{"arch": "swin", "model": "multi-label image tagger", "dataset": "telescope images of galaxies (Galaxy Zoo DECaLS)", "train_examples": 88335, "image_size": 40, "crop_scale_min": 1, "horizontal_flip": true, "color_jitter": 0.1, "norm": "rmsnorm", "norm_position": "pre", "hidden_act": "gelu", "mlp_ratio": 4, "head_dim": 32, "fused_qkv": true, "bias": "all", "qk_norm": true, "layer_scale_init": 1.0, "parallel_block": false, "inner_norm": false, "patch_size": [2, 2], "depths": [5, 5, 5], "widths": [64, 128, 256], "num_labels": 24, "init": "lecun_normal", "residual_init": "none", "optimizer": "adamw", "learning_rate": 0.0017, "beta1": 0.95, "beta2": 0.999, "eps": 1e-06, "max_grad_norm": 1.0, "l1_shrink": 0.03, "ema_decay": 0.999, "max_steps": 10800, "batch_size": 256, "epochs": 31.3, "lr_schedule": "constant", "warmup_steps": 540, "weight_decay": 0.3}
Rows from block 12, named by matrix and row number. Rows with one number belong to one neuron. Each number is 128 + 24 x the weight over its row's rms, rounded and kept within 0 to 255. All counts start at 0.
# fc1: MLP up (model.blocks.12.mlp.fc1.weight, 1024x256), inputs 0-127
# fc2: MLP down (model.blocks.12.mlp.fc2.weight, 256x1024, transposed), outputs 0-127
fc1.745 [135 128 125 128 129 130 133 128 126 128 127 128  90 128 129 131 127 127 150 128 128 129 127 130 115 128 128 128 129 105 129 128 128 128 128 137 129 129 127 128 122 128 129 131  83 127 128 101 128 130 138 131 150 128 128 127 127 129 128 126 128 129 128 129 128 127 128 136 127 128 128 127 128 127 128 126 127 129 130 129 127 131 177 128 128 125 126 127 128 128 128  45 128 128 128 127 129 128 129 128 128 127 130 126  89 146 124 128 125 126 128 127 129 128 128 130 129 127 129 128 128 132 128 131 121 130 128 127]
fc1.746 [128 128 128 128 128 128 128 128 128 128 128 128 128 128 128 128 128 128 128 128 128 128 128 128 114 128 128 128 127 130 131 128 128 128 128 128 128 128 128 128 128 128 128 128 126 128 128 128 128 128 128 128 128 128 128 128 128 128 128 128 128 128 128 128 128 128 128 156 128 128 128 128 128 128 128 128 128 128 128 128 128 128 128 128 128 128 128 128 127 128 128 128 128 128 128 128 128 128 128 128 128 128 128 128 127 198 128 128 128 128 128 128 128 128 128 128 128 128 128 128 128 128 128 128 128 128 128 128]
fc1.747 [128 128 128 128 128 128 127 128 128 128 128 128 128 128 128 128 128 128 128 128 128 128 128 128 110 128 128 128 126 131 129 128 128 128 128 128 128 128 128 128 128 128 128 128 125 128 128 128 128 128 129 128 128 128 128 128 128 128 128 128 127 128 128 128 128 128 128 168 128 128 128 128 128 128 128 128 128 128 128 128 128 128 128 128 128 128 128 128 128 128 128 128 128 128 128 128 128 128 128 128 128 128 128 128 127 197 128 128 128 128 128 128 128 128 128 128 128 128 128 128 128 128 128 128 128 128 128 128]
fc1.748 [128 128 128 128 128 128 128 128 128 128 128 128 128 128 128 128 128 128 128 128 128 128 128 128 112 128 128 128 127 130 131 128 128 128 128 128 128 128 128 128 128 128 128 128 126 128 128 128 128 128 128 128 128 128 128 128 128 128 128 128 128 128 128 128 128 128 128 157 128 128 128 128 128 128 128 128 128 128 128 128 128 128 128 128 128 128 128 128 128 128 128 128 128 128 128 128 128 128 128 128 128 128 128 128 127 198 128 128 128 128 128 128 128 128 128 128 128 128 128 128 128 128 128 128 128 128 128 128]
fc1.749 [128 128 128 128 128 128 125 128 128 128 126 128 128 128 128 133 128 128 129 128 128 128 128 128  77 128 128 128 125 132 131 128 128 128 128 130 128 128 128 128 127 128 128 128 123 128 128 115 128 128 128 128 128 128 128 128 128 128 128 128 127 128 127 128 128 128 128 186 128 128 128 128 128 128 127 128 128 128 128 128 128 128 129 128 128 129 128 128 128 128 128 128 128 128 128 128 128 128 127 129 128 128 128 129 126 186 127 128 128 127 128 128 128 128 128 128 128 128 128 128 128 128 128 128 128 129 128 129]
fc1.750 [128 128 128 128 128 128 127 128 128 128 128 128 128 128 128 128 128 128 128 128 128 128 128 128 107 128 128 128 126 131 130 128 128 128 128 128 128 128 128 128 128 128 128 128 124 128 128 128 128 128 129 128 128 128 128 128 128 128 128 128 127 128 128 128 128 128 128 156 128 128 128 128 128 128 128 128 128 128 128 128 128 128 128 128 128 128 128 128 128 128 128 128 128 128 128 128 128 128 128 128 128 128 128 128 128 202 128 128 128 128 128 128 128 128 128 128 128 128 128 128 128 128 128 128 128 128 128 128]
fc1.751 [128 128 128 128 128 128 128 128 128 128 128 128 128 128 128 128 128 128 128 128 128 128 128 128 108 128 128 128 126 130 131 128 128 128 128 128 128 128 128 128 128 128 128 128 125 128 128 128 128 128 129 128 128 128 128 128 128 128 128 128 127 128 128 128 128 128 128 159 128 128 128 128 128 128 128 128 128 128 128 128 128 128 128 128 128 128 128 128 128 128 128 128 128 128 128 128 128 128 128 128 128 128 128 128 128 199 128 128 128 128 128 128 128 128 128 128 128 128 128 128 128 128 128 128 128 128 128 128]
fc1.752 [128 128 128 129 128 128 127 128 128 128 128 128 128 128 128 130 127 128 129 128 128 128 128 128  84 128 128 128 122 131 131 128 128 128 128 128 128 128 128 128 128 128 128 128 122 128 128 127 128 128 129 128 128 128 128 128 128 128 128 128 127 128 128 128 128 128 128 176 128 129 128 128 128 128 128 128 128 128 128 128 128 128 128 128 128 128 128 128 128 128 128 128 128 128 128 128 128 128 128 128 128 128 128 128 126 213 127 128 128 128 128 128 128 128 128 128 128 128 128 128 128 128 128 128 127 129 128 128]
fc1.753 [128 128 128 128 128 128 127 128 128 128 128 128 128 128 128 129 128 128 128 128 128 128 128 128 104 128 128 128 124 131 130 128 128 128 128 128 128 128 128 128 128 128 128 128 126 128 128 128 128 128 129 128 128 128 128 128 128 128 128 128 127 128 128 128 128 128 128 173 128 128 128 128 128 128 128 128 128 128 128 128 128 128 128 128 128 128 128 128 127 128 128 128 128 128 128 128 128 128 128 128 128 128 128 128 127 207 127 128 128 128 128 128 128 128 128 128 128 128 128 128 128 128 128 128 128 128 128 128]
fc1.754 [128 128 128 128 128 128 127 128 128 128 128 128 128 128 128 128 128 128 128 128 128 128 128 128 110 128 128 128 126 130 130 128 128 128 128 128 128 128 128 128 128 128 128 128 125 128 128 128 128 128 129 128 128 128 128 128 128 128 128 128 127 128 128 128 128 128 128 162 128 128 128 128 128 128 128 128 128 128 128 128 128 128 128 128 128 128 128 128 128 128 128 128 128 128 128 128 128 128 128 128 128 128 128 128 127 202 128 128 128 128 128 128 128 128 128 128 128 128 128 128 128 128 128 128 128 128 128 128]
fc1.755 [128 128 128 128 128 128 127 128 128 128 128 128 128 128 128 129 128 128 128 128 128 128 128 128 106 128 128 128 125 131 130 128 128 128 128 128 128 128 128 128 128 128 128 128 120 128 128 127 128 128 129 128 128 128 127 128 128 128 128 128 127 128 128 128 128 128 128 162 128 128 128 128 128 128 128 128 128 128 128 128 128 128 128 128 128 128 128 128 128 128 128 128 128 128 128 128 128 128 128 128 128 128 128 128 124 203 127 128 128 128 128 128 128 128 128 128 128 128 128 128 128 128 128 128 129 128 128 128]
fc1.756 [128 128 128 130 128 128 126 128 128 128 126 128 128 128 128 130 128 128 126 128 128 128 128 128 108 128 128 128 117 130 130 128 128 128 128 129 128 128 128 128 128 128 128 128 124 128 128 124 128 128 129 128 128 128 126 128 128 128 128 128 125 128 128 128 128 128 128 160 128 128 128 128 128 128 128 128 128 128 128 128 128 128 128 128 128 129 128 128 127 128 128 128 128 128 128 128 128 128 128 128 128 128 128 128 125 205 127 128 128 126 128 128 128 128 128 128 128 128 128 128 128 128 128 128 129 129 128 128]
fc1.757 [128 128 128 128 128 128 127 128 128 128 128 128 128 128 128 129 128 128 128 128 128 128 128 128 105 128 128 128 124 132 131 128 128 128 128 128 128 128 128 128 128 128 128 128 126 128 128 128 128 128 129 128 128 128 128 128 128 128 128 128 127 128 128 128 128 128 128 165 128 128 128 128 128 128 128 128 128 128 128 128 128 128 128 128 128 128 128 128 126 128 128 128 128 128 128 128 128 128 128 128 128 128 128 128 126 207 127 128 128 128 128 128 128 128 128 128 128 128 128 128 128 128 128 128 128 128 128 128]
fc1.758 [128 128 128 129 128 128 126 128 128 128 128 128 128 128 128 130 128 128 128 128 128 128 128 128 101 128 128 128 107 131 130 128 128 128 128 128 128 128 128 128 128 128 128 128 125 128 128 127 128 128 129 128 128 128 127 128 128 128 128 128 126 128 127 128 128 128 128 189 128 129 128 128 128 128 128 128 128 128 128 128 128 128 128 128 128 128 128 128 124 128 128 128 128 128 128 128 128 128 128 128 128 128 128 128 125 219 127 128 128 127 128 128 128 129 128 128 128 128 128 128 128 128 128 128 128 129 128 128]
fc1.759 [128 128 128 128 128 128 127 128 128 128 128 128 128 128 128 129 128 128 128 128 128 128 128 128 107 128 128 128 125 131 130 128 128 128 128 128 128 128 128 128 128 128 128 128 127 128 128 127 128 128 129 128 128 128 128 128 128 128 128 128 127 128 128 128 128 128 128 181 128 129 128 128 128 128 128 128 128 128 128 128 128 128 128 128 128 128 128 128 128 128 128 128 128 128 128 128 128 128 128 128 128 128 128 128 126 209 128 128 128 128 128 128 128 128 128 128 128 128 128 128 128 128 128 128 128 128 128 128]
fc1.760 [128 128 128 129 128 128 127 128 128 128 128 128 128 128 128 134 128 128 129 128 128 128 128 128 121 128 128 128 113 128 129 128 128 128 128 128 128 128 128 128 128 128 128 128 126 128 128 125 128 128 129 128 128 128 126 128 128 128 128 128 127 128 128 128 128 128 128 171 128 128 128 128 128 128 128 128 128 128 128 128 128 128 129 128 128 128 128 128 126 128 128 128 128 128 128 128 128 128 128 128 128 128 128 128 126 207 128 128 128 125 127 128 128 128 128 128 128 128 128 129 128 128 128 128 129 128 128 128]
fc1.761 [128 128 128 129 128 128 126 128 128 128 128 128 128 128 128 130 128 128 127 128 128 128 128 128  91 128 128 128 122 131 130 128 128 128 128 128 128 128 128 128 128 128 128 128 120 128 128 126 128 128 129 128 128 128 127 128 128 128 128 128 127 128 128 128 128 128 128 168 128 129 128 128 128 128 128 128 128 128 128 128 128 128 128 128 128 128 128 128 128 128 128 128 128 128 128 128 128 128 128 128 128 128 128 128 123 209 127 128 128 128 128 128 128 128 128 128 128 128 128 128 128 128 128 128 128 128 128 128]
fc1.762 [128 127 129 129 128 128 127 128 128 128 124 128 128 128 128 135 127 128 129 128 128 128 128 128  85 128 128 128 123 126 132 127 128 128 129 128 128 128 127 128 128 128 128 128 125 128 129 125 128 128 129 127 128 128 128 128 128 128 128 128 127 128 128 128 128 128 127 167 130 128 128 128 128 127 128 128 128 128 128 128 129 128 129 128 127 128 126 128 120 128 128 128 128 128 128 128 128 128 128 128 128 128 129 128 127 201 128 128 128 126 128 128 127 126 128 128 128 128 128 128 128 128 128 128 128 131 128 127]
fc1.763 [131 129 129 145 144 181 115 140 141 128 114 141 102 128 136 197  71 132 122 127 128 132 125 130  97 129 131 128  12 126 129 125 130 127 128 145 133 148 102 126 115 129 137 124  28 130 194 107 127 131 101 132 139 134  99 129 113 121 127 120 114 126 132 129 140 102 128 137 119 135 129 113 128 124 130 126 125 131 125 128 114 128 255 124 141 132 130 128 121 138 130 100 126 128 130 128 127 136 130 133 128 128 126 130 119 216 116 128 131  93 123 142 120 127 127 125 129 123 127 133 127 129 127 125 150 129 124  91]
fc1.764 [128 128 128 129 128 127 125 128 129 128 128 128 126 128 128 133 126 128 129 128 128 128 128 128  91 128 128 128 111 129 133 128 128 128 128 129 128 128 128 128 127 128 128 128 123 128 129 127 128 128 129 128 128 128 128 128 128 128 128 128 127 128 127 128 129 128 128 188 128 128 128 128 128 128 129 128 128 128 128 128 128 129 128 128 128 128 128 128 122 128 128 128 128 128 128 128 128 128 128 128 128 128 128 128 126 220 127 128 128 127 127 128 128 128 128 128 128 127 128 128 128 128 129 128 128 132 128 128]
fc1.765 [128 128 128 128 128 128 127 128 128 128 128 128 128 128 128 129 128 128 128 128 128 128 128 128 100 128 128 128 125 131 131 128 128 128 128 128 128 128 128 128 128 128 128 128 126 128 128 128 128 128 129 128 128 128 128 128 128 128 128 128 127 128 128 128 128 128 128 164 128 128 128 128 128 128 128 128 128 128 128 128 128 128 128 128 128 128 128 128 128 128 128 128 128 128 128 128 128 128 128 128 128 128 128 128 127 204 128 128 128 128 128 128 128 128 128 128 128 128 128 128 128 128 128 128 128 128 128 128]
fc1.766 [134 128 129 180 130 126 139 120 130 130 131 131 175 129 126 255 107 125 117 128 127 126 129 125 130 129 124 129 216   3 128 132 132 128 128 255 122 126 138 134 131 130 147 128 126 128 139  16 126 122 118 126 127 123 131 128 135 131 122 128 126 123 128 128 129 140 126 255 130  82 131 126 127 118 127 130 110 128 128 128 130 136 126 131 123 127 122 127 134 128 124 118 123 128 127 128 129 127 129 118 126 122 127 130 119 131 122 128 126  94 130 114 107 132 131 128 126 127 126 126 107 126 125 129 126 156 131 139]
fc1.767 [128 128 128 129 128 128 125 128 128 128 128 128 128 128 128 134 128 128 128 128 128 128 128 128 111 128 128 128 120 134 131 128 128 128 128 128 128 128 127 128 128 128 130 128 111 128 128 122 128 128 130 128 128 128 126 128 128 128 128 128 127 128 128 128 128 128 128 168 128 129 128 128 128 128 128 128 128 128 128 128 128 128 129 128 128 130 128 128 128 128 128 128 128 128 128 128 128 128 128 128 128 128 128 128 124 197 126 128 128 126 128 128 128 128 128 128 128 128 128 128 128 128 128 128 127 128 128 128]
fc1.768 [128 128 128 128 128 128 127 128 128 128 128 128 128 128 128 129 128 128 128 128 128 128 128 128  95 128 128 128 123 132 131 128 128 128 128 128 128 128 128 128 128 128 128 128 125 128 128 127 128 128 128 128 128 128 128 128 128 128 128 128 127 128 128 128 128 128 128 176 128 128 128 128 128 128 128 128 128 128 128 128 128 128 128 128 128 129 128 128 128 128 128 128 128 128 128 128 128 128 128 128 128 128 128 128 127 205 127 128 128 128 128 128 128 128 128 128 128 128 128 128 128 128 128 128 128 128 128 128]
fc1.769 [128 128 128 128 128 129 127 128 128 128 127 128 128 128 128 131 129 129 132 128 128 128 128 128  92 128 128 128 122 132 129 128 128 128 129 129 128 128 128 128 128 128 128 128 122 128 128 127 128 128 129 128 129 128 127 128 128 128 128 128 127 128 127 128 128 128 128 180 129 129 128 128 128 128 128 128 128 128 128 128 128 128 129 128 128 126 128 128 129 128 128 128 128 129 128 128 128 128 128 128 128 128 128 128 127 190 128 128 128 126 128 128 129 128 128 128 128 128 128 128 128 128 129 128 129 128 128 128]
fc1.770 [128 128 128 128 128 128 128 128 128 128 128 128 128 128 128 128 128 128 128 128 128 128 128 128 112 128 128 128 127 130 131 128 128 128 128 128 128 128 128 128 128 128 128 128 125 128 128 128 128 128 128 128 128 128 128 128 128 128 128 128 128 128 128 128 128 128 128 155 128 128 128 128 128 128 128 128 128 128 128 128 128 128 128 128 128 128 128 128 127 128 128 128 128 128 128 128 128 128 128 128 128 128 128 128 127 199 128 128 128 128 128 128 128 128 128 128 128 128 128 128 128 128 128 128 128 128 128 128]
fc2.745 [120 128 129 134 126 106 133 122 121 128 131 126 125 132 121 162 136 130 131 128  97 121 127 130 128 132 123 125 138 134 122 119 131 131 128 141 127 126 135 127 126 126 124 134 114 131 125 117 129 128 158 122 129 125 130 128 130 129 125 132 137 124 125 130  92 128 129 122 127 128 131 131 128 123 129 128 127 117 123 127 127 126 120 129 179 241 124 134 127 128 128 127 137 130 125 128 131 134 129 112 128 126 128 135 114 129 125 132 131 109 129 110 129 133 129 127 127 116 125 121 125 127 127 119 121 123 128 128]
fc2.746 [127 128 128 150 131 130 130 128 125 128 128 128 128 128 128 193 115 128 129 128 128 128 128 129 128 128 128 126  99 128 127 126 128 125 128 128 128 127 122 128 121 128 116 128 122 128 137 120 128 128 161 128 129 128 128 127 128 128 128 128  91 127 131 131 132 128 128 188 128 128 128 128 128 127 128 126 129 128 127 128 129 127 218 128 130 129 128 127 129 130 127 114 127 128 128 128 128 128 128 127 128 128 128 127  84 128 127 128 127   0 128 121 128 128 129 127 128 127 128 127 128 128 127 125 128 128 128 127]
fc2.747 [127 128 128 158 130 132 135 129 125 128 128 128 129 128 128 167 112 129 129 128 128 127 128 128 128 128 128 125 116 127 127 127 128 124 128 126 128 125 122 128 123 128 114 128 121 128 136 118 128 128 167 128 129 129 128 127 128 128 129 128  80 126 131 131 133 128 128 180 128 128 128 128 128 127 128 126 129 128 127 128 129 126 245 128 135 129 128 127 130 130 127 104 127 128 128 128 128 129 128 126 129 128 128 128  67 128 126 128 127   0 128 123 127 128 129 127 128 127 128 128 128 126 126 127 129 128 128 127]
fc2.748 [127 128 128 153 131 130 134 129 124 128 128 128 129 128 128 190 114 128 126 128 128 127 128 129 128 128 128 126 105 128 127 126 128 125 128 128 128 127 123 128 121 128 116 128 121 128 137 120 128 128 162 128 128 128 128 127 128 128 128 128  88 127 131 131 133 128 128 186 128 128 128 128 128 127 128 126 129 128 127 128 129 127 223 128 132 129 128 127 130 130 126 109 127 128 128 128 129 128 128 127 129 128 128 127  73 128 126 128 127   0 128 121 128 128 129 127 128 127 128 127 128 128 127 126 128 128 128 127]
fc2.749 [127 129 127 136 130 133 123 129 124 126 128 127 128 128 127 177 122 129 137 128 128 124 129 125 128 128 128 118 111 127 125 125 124 128 128 124 128 125 115 127 124 127 117 128 121 128 134 116 128 131 146 128 130 127 128 128 128 128 128 131 104 124 127 129 125 127 128 160 127 128 127 125 128 127 128 125 128 128 127 128 129 128 203 129 129 130 126 125 131 128 129 130 128 128 129 128 128 130 128 125 129 128 128 127 110 128 124 126 127   0 128 128 127 132 129 120 127 125 128 128 128 124 132 129 128 128 128 128]
fc2.750 [127 128 128 162 130 131 139 129 124 128 128 128 129 128 128 177 113 128 120 128 128 127 128 129 128 128 128 126 113 127 127 126 128 125 128 126 128 126 123 128 121 128 116 128 120 128 137 115 128 128 163 128 128 128 128 128 128 128 129 128  83 126 131 131 134 128 128 187 128 128 128 128 128 126 128 126 129 128 127 128 129 126 241 128 135 130 128 127 131 130 126 100 127 128 128 128 128 128 128 126 129 128 128 128  53 128 126 128 127   3 128 122 128 128 129 127 128 127 128 127 128 128 126 127 129 128 128 127]
fc2.751 [127 128 128 159 130 131 137 129 124 128 128 128 129 128 128 184 114 128 119 128 128 127 128 129 128 128 128 126 108 127 128 126 128 125 128 127 128 127 124 128 122 128 116 128 121 128 137 118 128 128 161 128 129 128 128 128 128 128 128 128  84 127 132 131 135 128 128 185 128 128 128 128 128 127 128 126 129 128 127 128 129 127 222 128 133 129 128 128 130 130 126 102 127 128 128 128 128 128 128 127 128 128 128 128  59 128 127 128 127   4 128 121 128 128 129 127 128 127 128 128 128 128 127 127 129 128 128 128]
fc2.752 [128 128 127 140 129 131 123 128 130 128 128 128 128 128 128 163 121 128 132 128 128 126 128 127 128 128 128 125 109 127 127 129 127 128 128 126 128 124 121 128 120 128 121 128 122 128 133 117 128 129 157 128 129 128 128 128 128 128 128 129  95 127 129 129 129 128 128 160 128 127 128 127 128 125 128 126 128 128 126 128 129 128 236 128 133 129 127 126 128 129 128 116 128 128 129 128 128 128 128 127 128 128 128 128 108 128 125 127 128  26 128 128 128 129 129 126 127 126 128 128 128 126 129 128 128 128 128 129]
fc2.753 [126 128 128 154 131 133 129 129 125 128 128 128 128 128 127 164 115 129 131 128 128 125 128 127 128 128 128 122 112 127 127 127 128 125 128 126 128 123 119 128 123 128 118 128 119 128 136 115 128 129 174 129 130 129 128 127 128 128 128 129  88 125 130 131 132 128 128 173 128 128 127 127 128 125 128 125 130 129 126 128 130 126 255 128 136 129 128 125 129 130 127 104 127 128 128 128 129 129 128 126 129 128 128 128  86 128 125 127 126   0 128 126 127 129 129 126 127 126 128 127 128 126 126 127 129 128 128 128]
fc2.754 [127 128 128 156 130 131 133 129 125 128 128 128 129 128 128 176 113 128 128 128 128 127 128 129 128 128 128 125 109 127 127 127 128 125 128 127 128 126 122 128 121 128 115 128 121 128 137 118 128 128 166 128 129 128 128 127 128 128 129 128  86 126 131 131 133 128 128 186 128 128 128 128 128 126 128 126 129 128 127 128 129 126 237 128 133 129 128 127 130 130 127 105 127 128 128 128 128 128 128 126 129 128 128 127  72 128 126 128 127   0 128 122 128 128 129 127 128 127 128 127 128 127 126 126 129 128 128 127]
fc2.755 [128 128 128 134 129 130 135 128 130 128 128 128 128 128 128 141 123 128 132 128 128 126 128 127 128 128 128 127 132 128 128 129 128 128 128 128 128 127 126 128 124 128 126 128 125 128 130 124 128 129 151 128 129 128 128 128 128 128 128 128 110 127 128 129 128 128 128 145 128 128 128 127 128 127 128 127 128 128 127 128 128 128 203 128 132 128 128 127 128 129 128 114 128 128 128 128 128 128 128 127 128 128 128 128 116 128 127 127 128  75 128 128 128 128 128 127 128 128 128 128 128 127 128 128 128 128 128 128]
fc2.756 [128 128 125 131 129 133 127 127 131 128 128 128 128 128 127 159 121 128 128 128 128 126 129 127 128 128 128 120 109 127 130 127 126 128 128 125 129 123 117 128 125 128 124 128 123 128 135 122 128 130 142 128 128 128 128 128 128 128 128 130 117 132 128 129 131 128 128 151 128 128 127 125 128 125 128 126 128 128 127 128 128 128 179 128 130 127 126 127 128 129 128 125 128 128 130 128 128 129 128 127 128 128 128 127 121 130 127 126 128  43 128 129 127 128 129 125 128 127 128 127 128 126 131 129 128 129 127 128]
fc2.757 [127 128 127 151 131 133 123 129 125 128 128 128 128 127 127 166 115 129 132 128 128 126 128 128 128 128 128 122 106 128 126 126 128 125 128 126 128 123 118 128 121 128 116 128 120 128 138 116 128 129 171 128 129 129 128 127 128 128 128 129  89 125 130 131 132 128 128 176 128 128 128 127 128 125 128 126 129 129 126 128 130 126 255 128 135 130 128 126 129 130 127 107 127 128 128 128 129 128 128 126 129 128 128 128  93 128 125 127 127   0 128 126 127 129 129 125 127 126 128 128 128 126 127 127 129 128 128 127]
fc2.758 [127 129 127 138 130 134 119 127 131 127 128 128 128 128 127 180 116 129 128 128 127 124 129 127 128 128 128 115  67 127 127 128 124 128 128 123 128 122 107 128 124 128 116 128 122 128 141 120 128 130 158 129 129 128 128 127 128 128 128 129 101 126 128 131 134 128 128 183 127 128 127 126 128 124 128 124 128 128 126 127 130 127 227 128 131 130 127 124 127 130 129 122 128 128 129 128 128 129 128 126 129 128 128 127 119 128 125 125 127   0 128 127 127 129 129 123 127 126 128 128 128 125 131 129 129 128 128 128]
fc2.759 [127 129 127 139 130 135 120 128 127 128 128 128 127 127 127 178 114 129 129 128 127 124 129 128 128 128 128 115  91 128 125 125 127 126 128 122 128 121 113 128 121 128 116 128 119 128 138 120 128 129 164 129 130 129 128 126 128 128 128 129  96 124 128 131 129 128 128 176 127 128 127 127 128 124 128 124 129 128 125 127 130 126 254 128 132 130 127 124 127 129 129 121 128 128 129 128 128 130 128 126 129 127 128 128 112 128 124 126 128   0 128 127 127 129 129 122 127 126 128 128 128 125 128 128 128 127 128 127]
fc2.760 [127 128 125 129 130 133 119 128 134 127 128 127 128 128 127 182 116 130 132 128 128 125 131 126 128 128 129 111 100 128 128 126 123 128 128 125 129 122 112 128 126 125 122 127 122 128 141 123 128 130 136 128 128 127 129 128 129 127 128 131 118 128 128 129 129 127 127 157 127 128 127 121 127 124 128 125 127 128 127 127 128 128 174 129 127 129 125 126 127 131 126 131 129 128 130 128 127 129 128 126 128 128 128 128 119 128 126 125 129  33 128 129 126 129 129 125 128 125 127 126 126 125 132 131 127 128 128 128]
fc2.761 [128 128 127 136 129 131 129 128 130 128 128 128 128 128 128 147 123 128 132 128 128 126 128 127 128 128 128 124 125 127 127 127 127 127 128 126 128 126 124 128 122 128 124 128 124 128 131 120 128 129 153 128 129 128 128 128 128 128 128 128 108 126 128 129 129 128 128 150 128 128 128 127 128 126 128 126 128 128 127 128 129 128 220 128 132 128 127 127 128 129 129 118 128 128 129 128 128 129 128 127 128 128 128 128 118 128 126 127 128  57 128 128 128 128 128 126 128 127 128 128 128 127 128 128 128 128 128 128]
fc2.762 [128 128 128 131 132 135 107 120 142 128 130 128 128 129 137 179 119 129 129 128 129 129 126 125 128 128 128 120  67 128 117 128 124 127 128 123 126 124 101 132 127 123 124 129 123 127 151 132 127 129 135 128 131 129 128 128 128 128 128 134 119 122 127 128 131 127 128 150 126 125 126 122 129 131 128 125 126 128 126 127 125 130 164 128 126 129 125 128 125 127 128 148 128 129 130 126 128 130 129 127 128 128 133 128 114 126 128 126 130   0 128 130 127 129 130 120 126 123 127 127 128 121 138 130 127 125 128 130]
fc2.763 [131 130 129 134 129  64 214 136  98 126 126 123 127 124 138 141 122 129 128 128 128 129 130 125 128 130 127 113 255 133 120 126 140 129 128 124 124 130 159 126 128 132 134 128 136 124 118 172 128 136 135 137 123 133 129 128 116 129 128 127 143 133 128 127 125 112 129 110 125 128 124 128 129 128 128 126 128 128 124 128 132 127 120 115 118 141 130 133 137 118 129 124 141 128 122 127 127 142 128 126 129 130 128 127 139 128 131 128 123 169 131  97 117 126 127 125 128 124 127 127 134 128 170 127 133 127 124 128]
fc2.764 [128 128 125 142 130 134 100 128 132 127 129 128 128 128 127 216 112 130 127 128 128 126 131 127 128 128 128 119  22 129 116 125 126 127 128 126 128 122 104 128 123 127 117 128 123 128 153 120 127 129 139 128 128 128 124 128 129 129 128 129 111 126 132 127 130 127 128 184 127 124 127 127 128 123 128 126 128 128 126 128 128 134 176 128 128 130 127 126 123 128 128 116 127 128 122 128 128 129 128 124 129 128 128 129 116 126 126 127 128   0 127 129 127 122 130 121 127 126 128 128 128 122 134 128 129 128 128 132]
fc2.765 [126 128 128 160 131 132 129 130 123 128 128 128 129 128 127 166 114 129 133 128 128 126 129 128 128 128 128 123 117 127 126 126 128 124 128 126 128 124 121 129 121 128 115 128 118 128 137 113 128 129 168 128 128 129 128 127 128 128 129 128  84 126 132 131 129 128 128 176 127 128 128 128 128 126 128 126 130 129 126 128 129 126 255 128 137 130 128 126 130 130 127 105 127 128 128 128 129 128 128 126 129 128 128 127  67 128 125 128 126   0 128 124 128 128 129 126 128 126 128 127 128 126 127 125 129 128 128 127]
fc2.766 [125 128 124 130 130 122 150 132 123 125 124 132 127 128 132   0 169 120 123 128 125 132 128 116 128 123 137 140 130 128 134  39 121 123 129 135 133 132 125 127 126 126 150 125 132 131 115 160 129 127 135 127 210 142 128 128 124 111 135 125 139 128 127 114 126 128 128 126 142 124 131 123 130 149 129 124 129 131 138 128 126 132 132 116 218 128 133 134 129 130 126  92 137 128 115 128 128 137 125 126 128 140 128 103 123 128 128 126 130 187 131 145 141 125 125 117 115 133 128 131 144 126 119 134 136 128 125 129]
fc2.767 [128 128 128 129 128 130 129 128 130 128 128 128 128 128 128 140 126 128 129 128 128 127 128 127 128 128 128 125 129 127 128 128 127 128 128 127 128 127 126 128 126 128 128 128 124 128 130 123 128 129 134 128 129 128 128 128 128 128 128 129 123 127 128 129 128 128 128 143 128 128 128 126 128 127 128 127 128 128 128 128 128 128 150 128 130 127 127 128 129 128 128 126 128 128 129 128 128 129 128 128 128 128 128 127 122 129 128 127 128 109 128 129 128 128 128 127 128 128 128 128 128 127 130 129 128 129 128 128]
fc2.768 [126 129 127 158 131 133 128 129 126 128 127 128 129 128 127 168 117 129 131 128 126 125 129 127 128 128 129 122 111 127 128 128 127 126 128 125 127 123 121 128 122 128 115 128 114 128 135 111 128 129 165 129 131 129 128 127 128 129 128 128  83 126 131 131 129 128 127 168 128 128 127 127 128 125 128 126 130 129 126 128 130 127 249 128 136 133 128 125 128 130 128 108 127 128 127 128 128 129 128 125 129 128 127 128  83 130 122 127 127   0 128 126 128 129 129 122 127 125 128 127 128 125 127 128 128 128 128 127]
fc2.769 [128 129 127 133 131 134 110 128 134 127 129 126 128 128 128 182 109 129 130 128 127 125 127 124 128 128 128 116 100 126 127 128 123 128 128 120 128 125 106 127 127 123 119 127 125 128 145 125 127 131 124 129 128 127 128 129 128 128 128 132 118 124 128 129 129 127 128 153 127 128 127 120 128 123 128 124 128 128 128 128 128 128 178 129 128 130 124 128 128 128 130 150 129 128 133 128 127 129 129 124 128 128 128 127 117 128 127 125 123   0 128 130 125 128 129 121 126 124 128 127 128 122 136 130 129 128 128 128]
fc2.770 [127 128 128 151 130 130 134 129 125 128 128 128 128 128 128 190 115 128 128 128 128 128 128 129 128 128 128 127 103 128 127 126 128 126 128 128 128 127 123 128 121 128 116 128 122 128 137 120 128 128 163 128 129 128 128 128 128 128 128 128  89 127 131 131 133 128 128 189 128 128 128 128 128 127 128 127 129 128 127 128 129 127 221 128 130 129 128 127 129 130 127 112 127 128 128 128 128 128 128 127 128 128 128 128  79 128 127 128 127   0 128 121 128 128 129 127 128 127 128 128 128 128 127 126 128 128 128 127]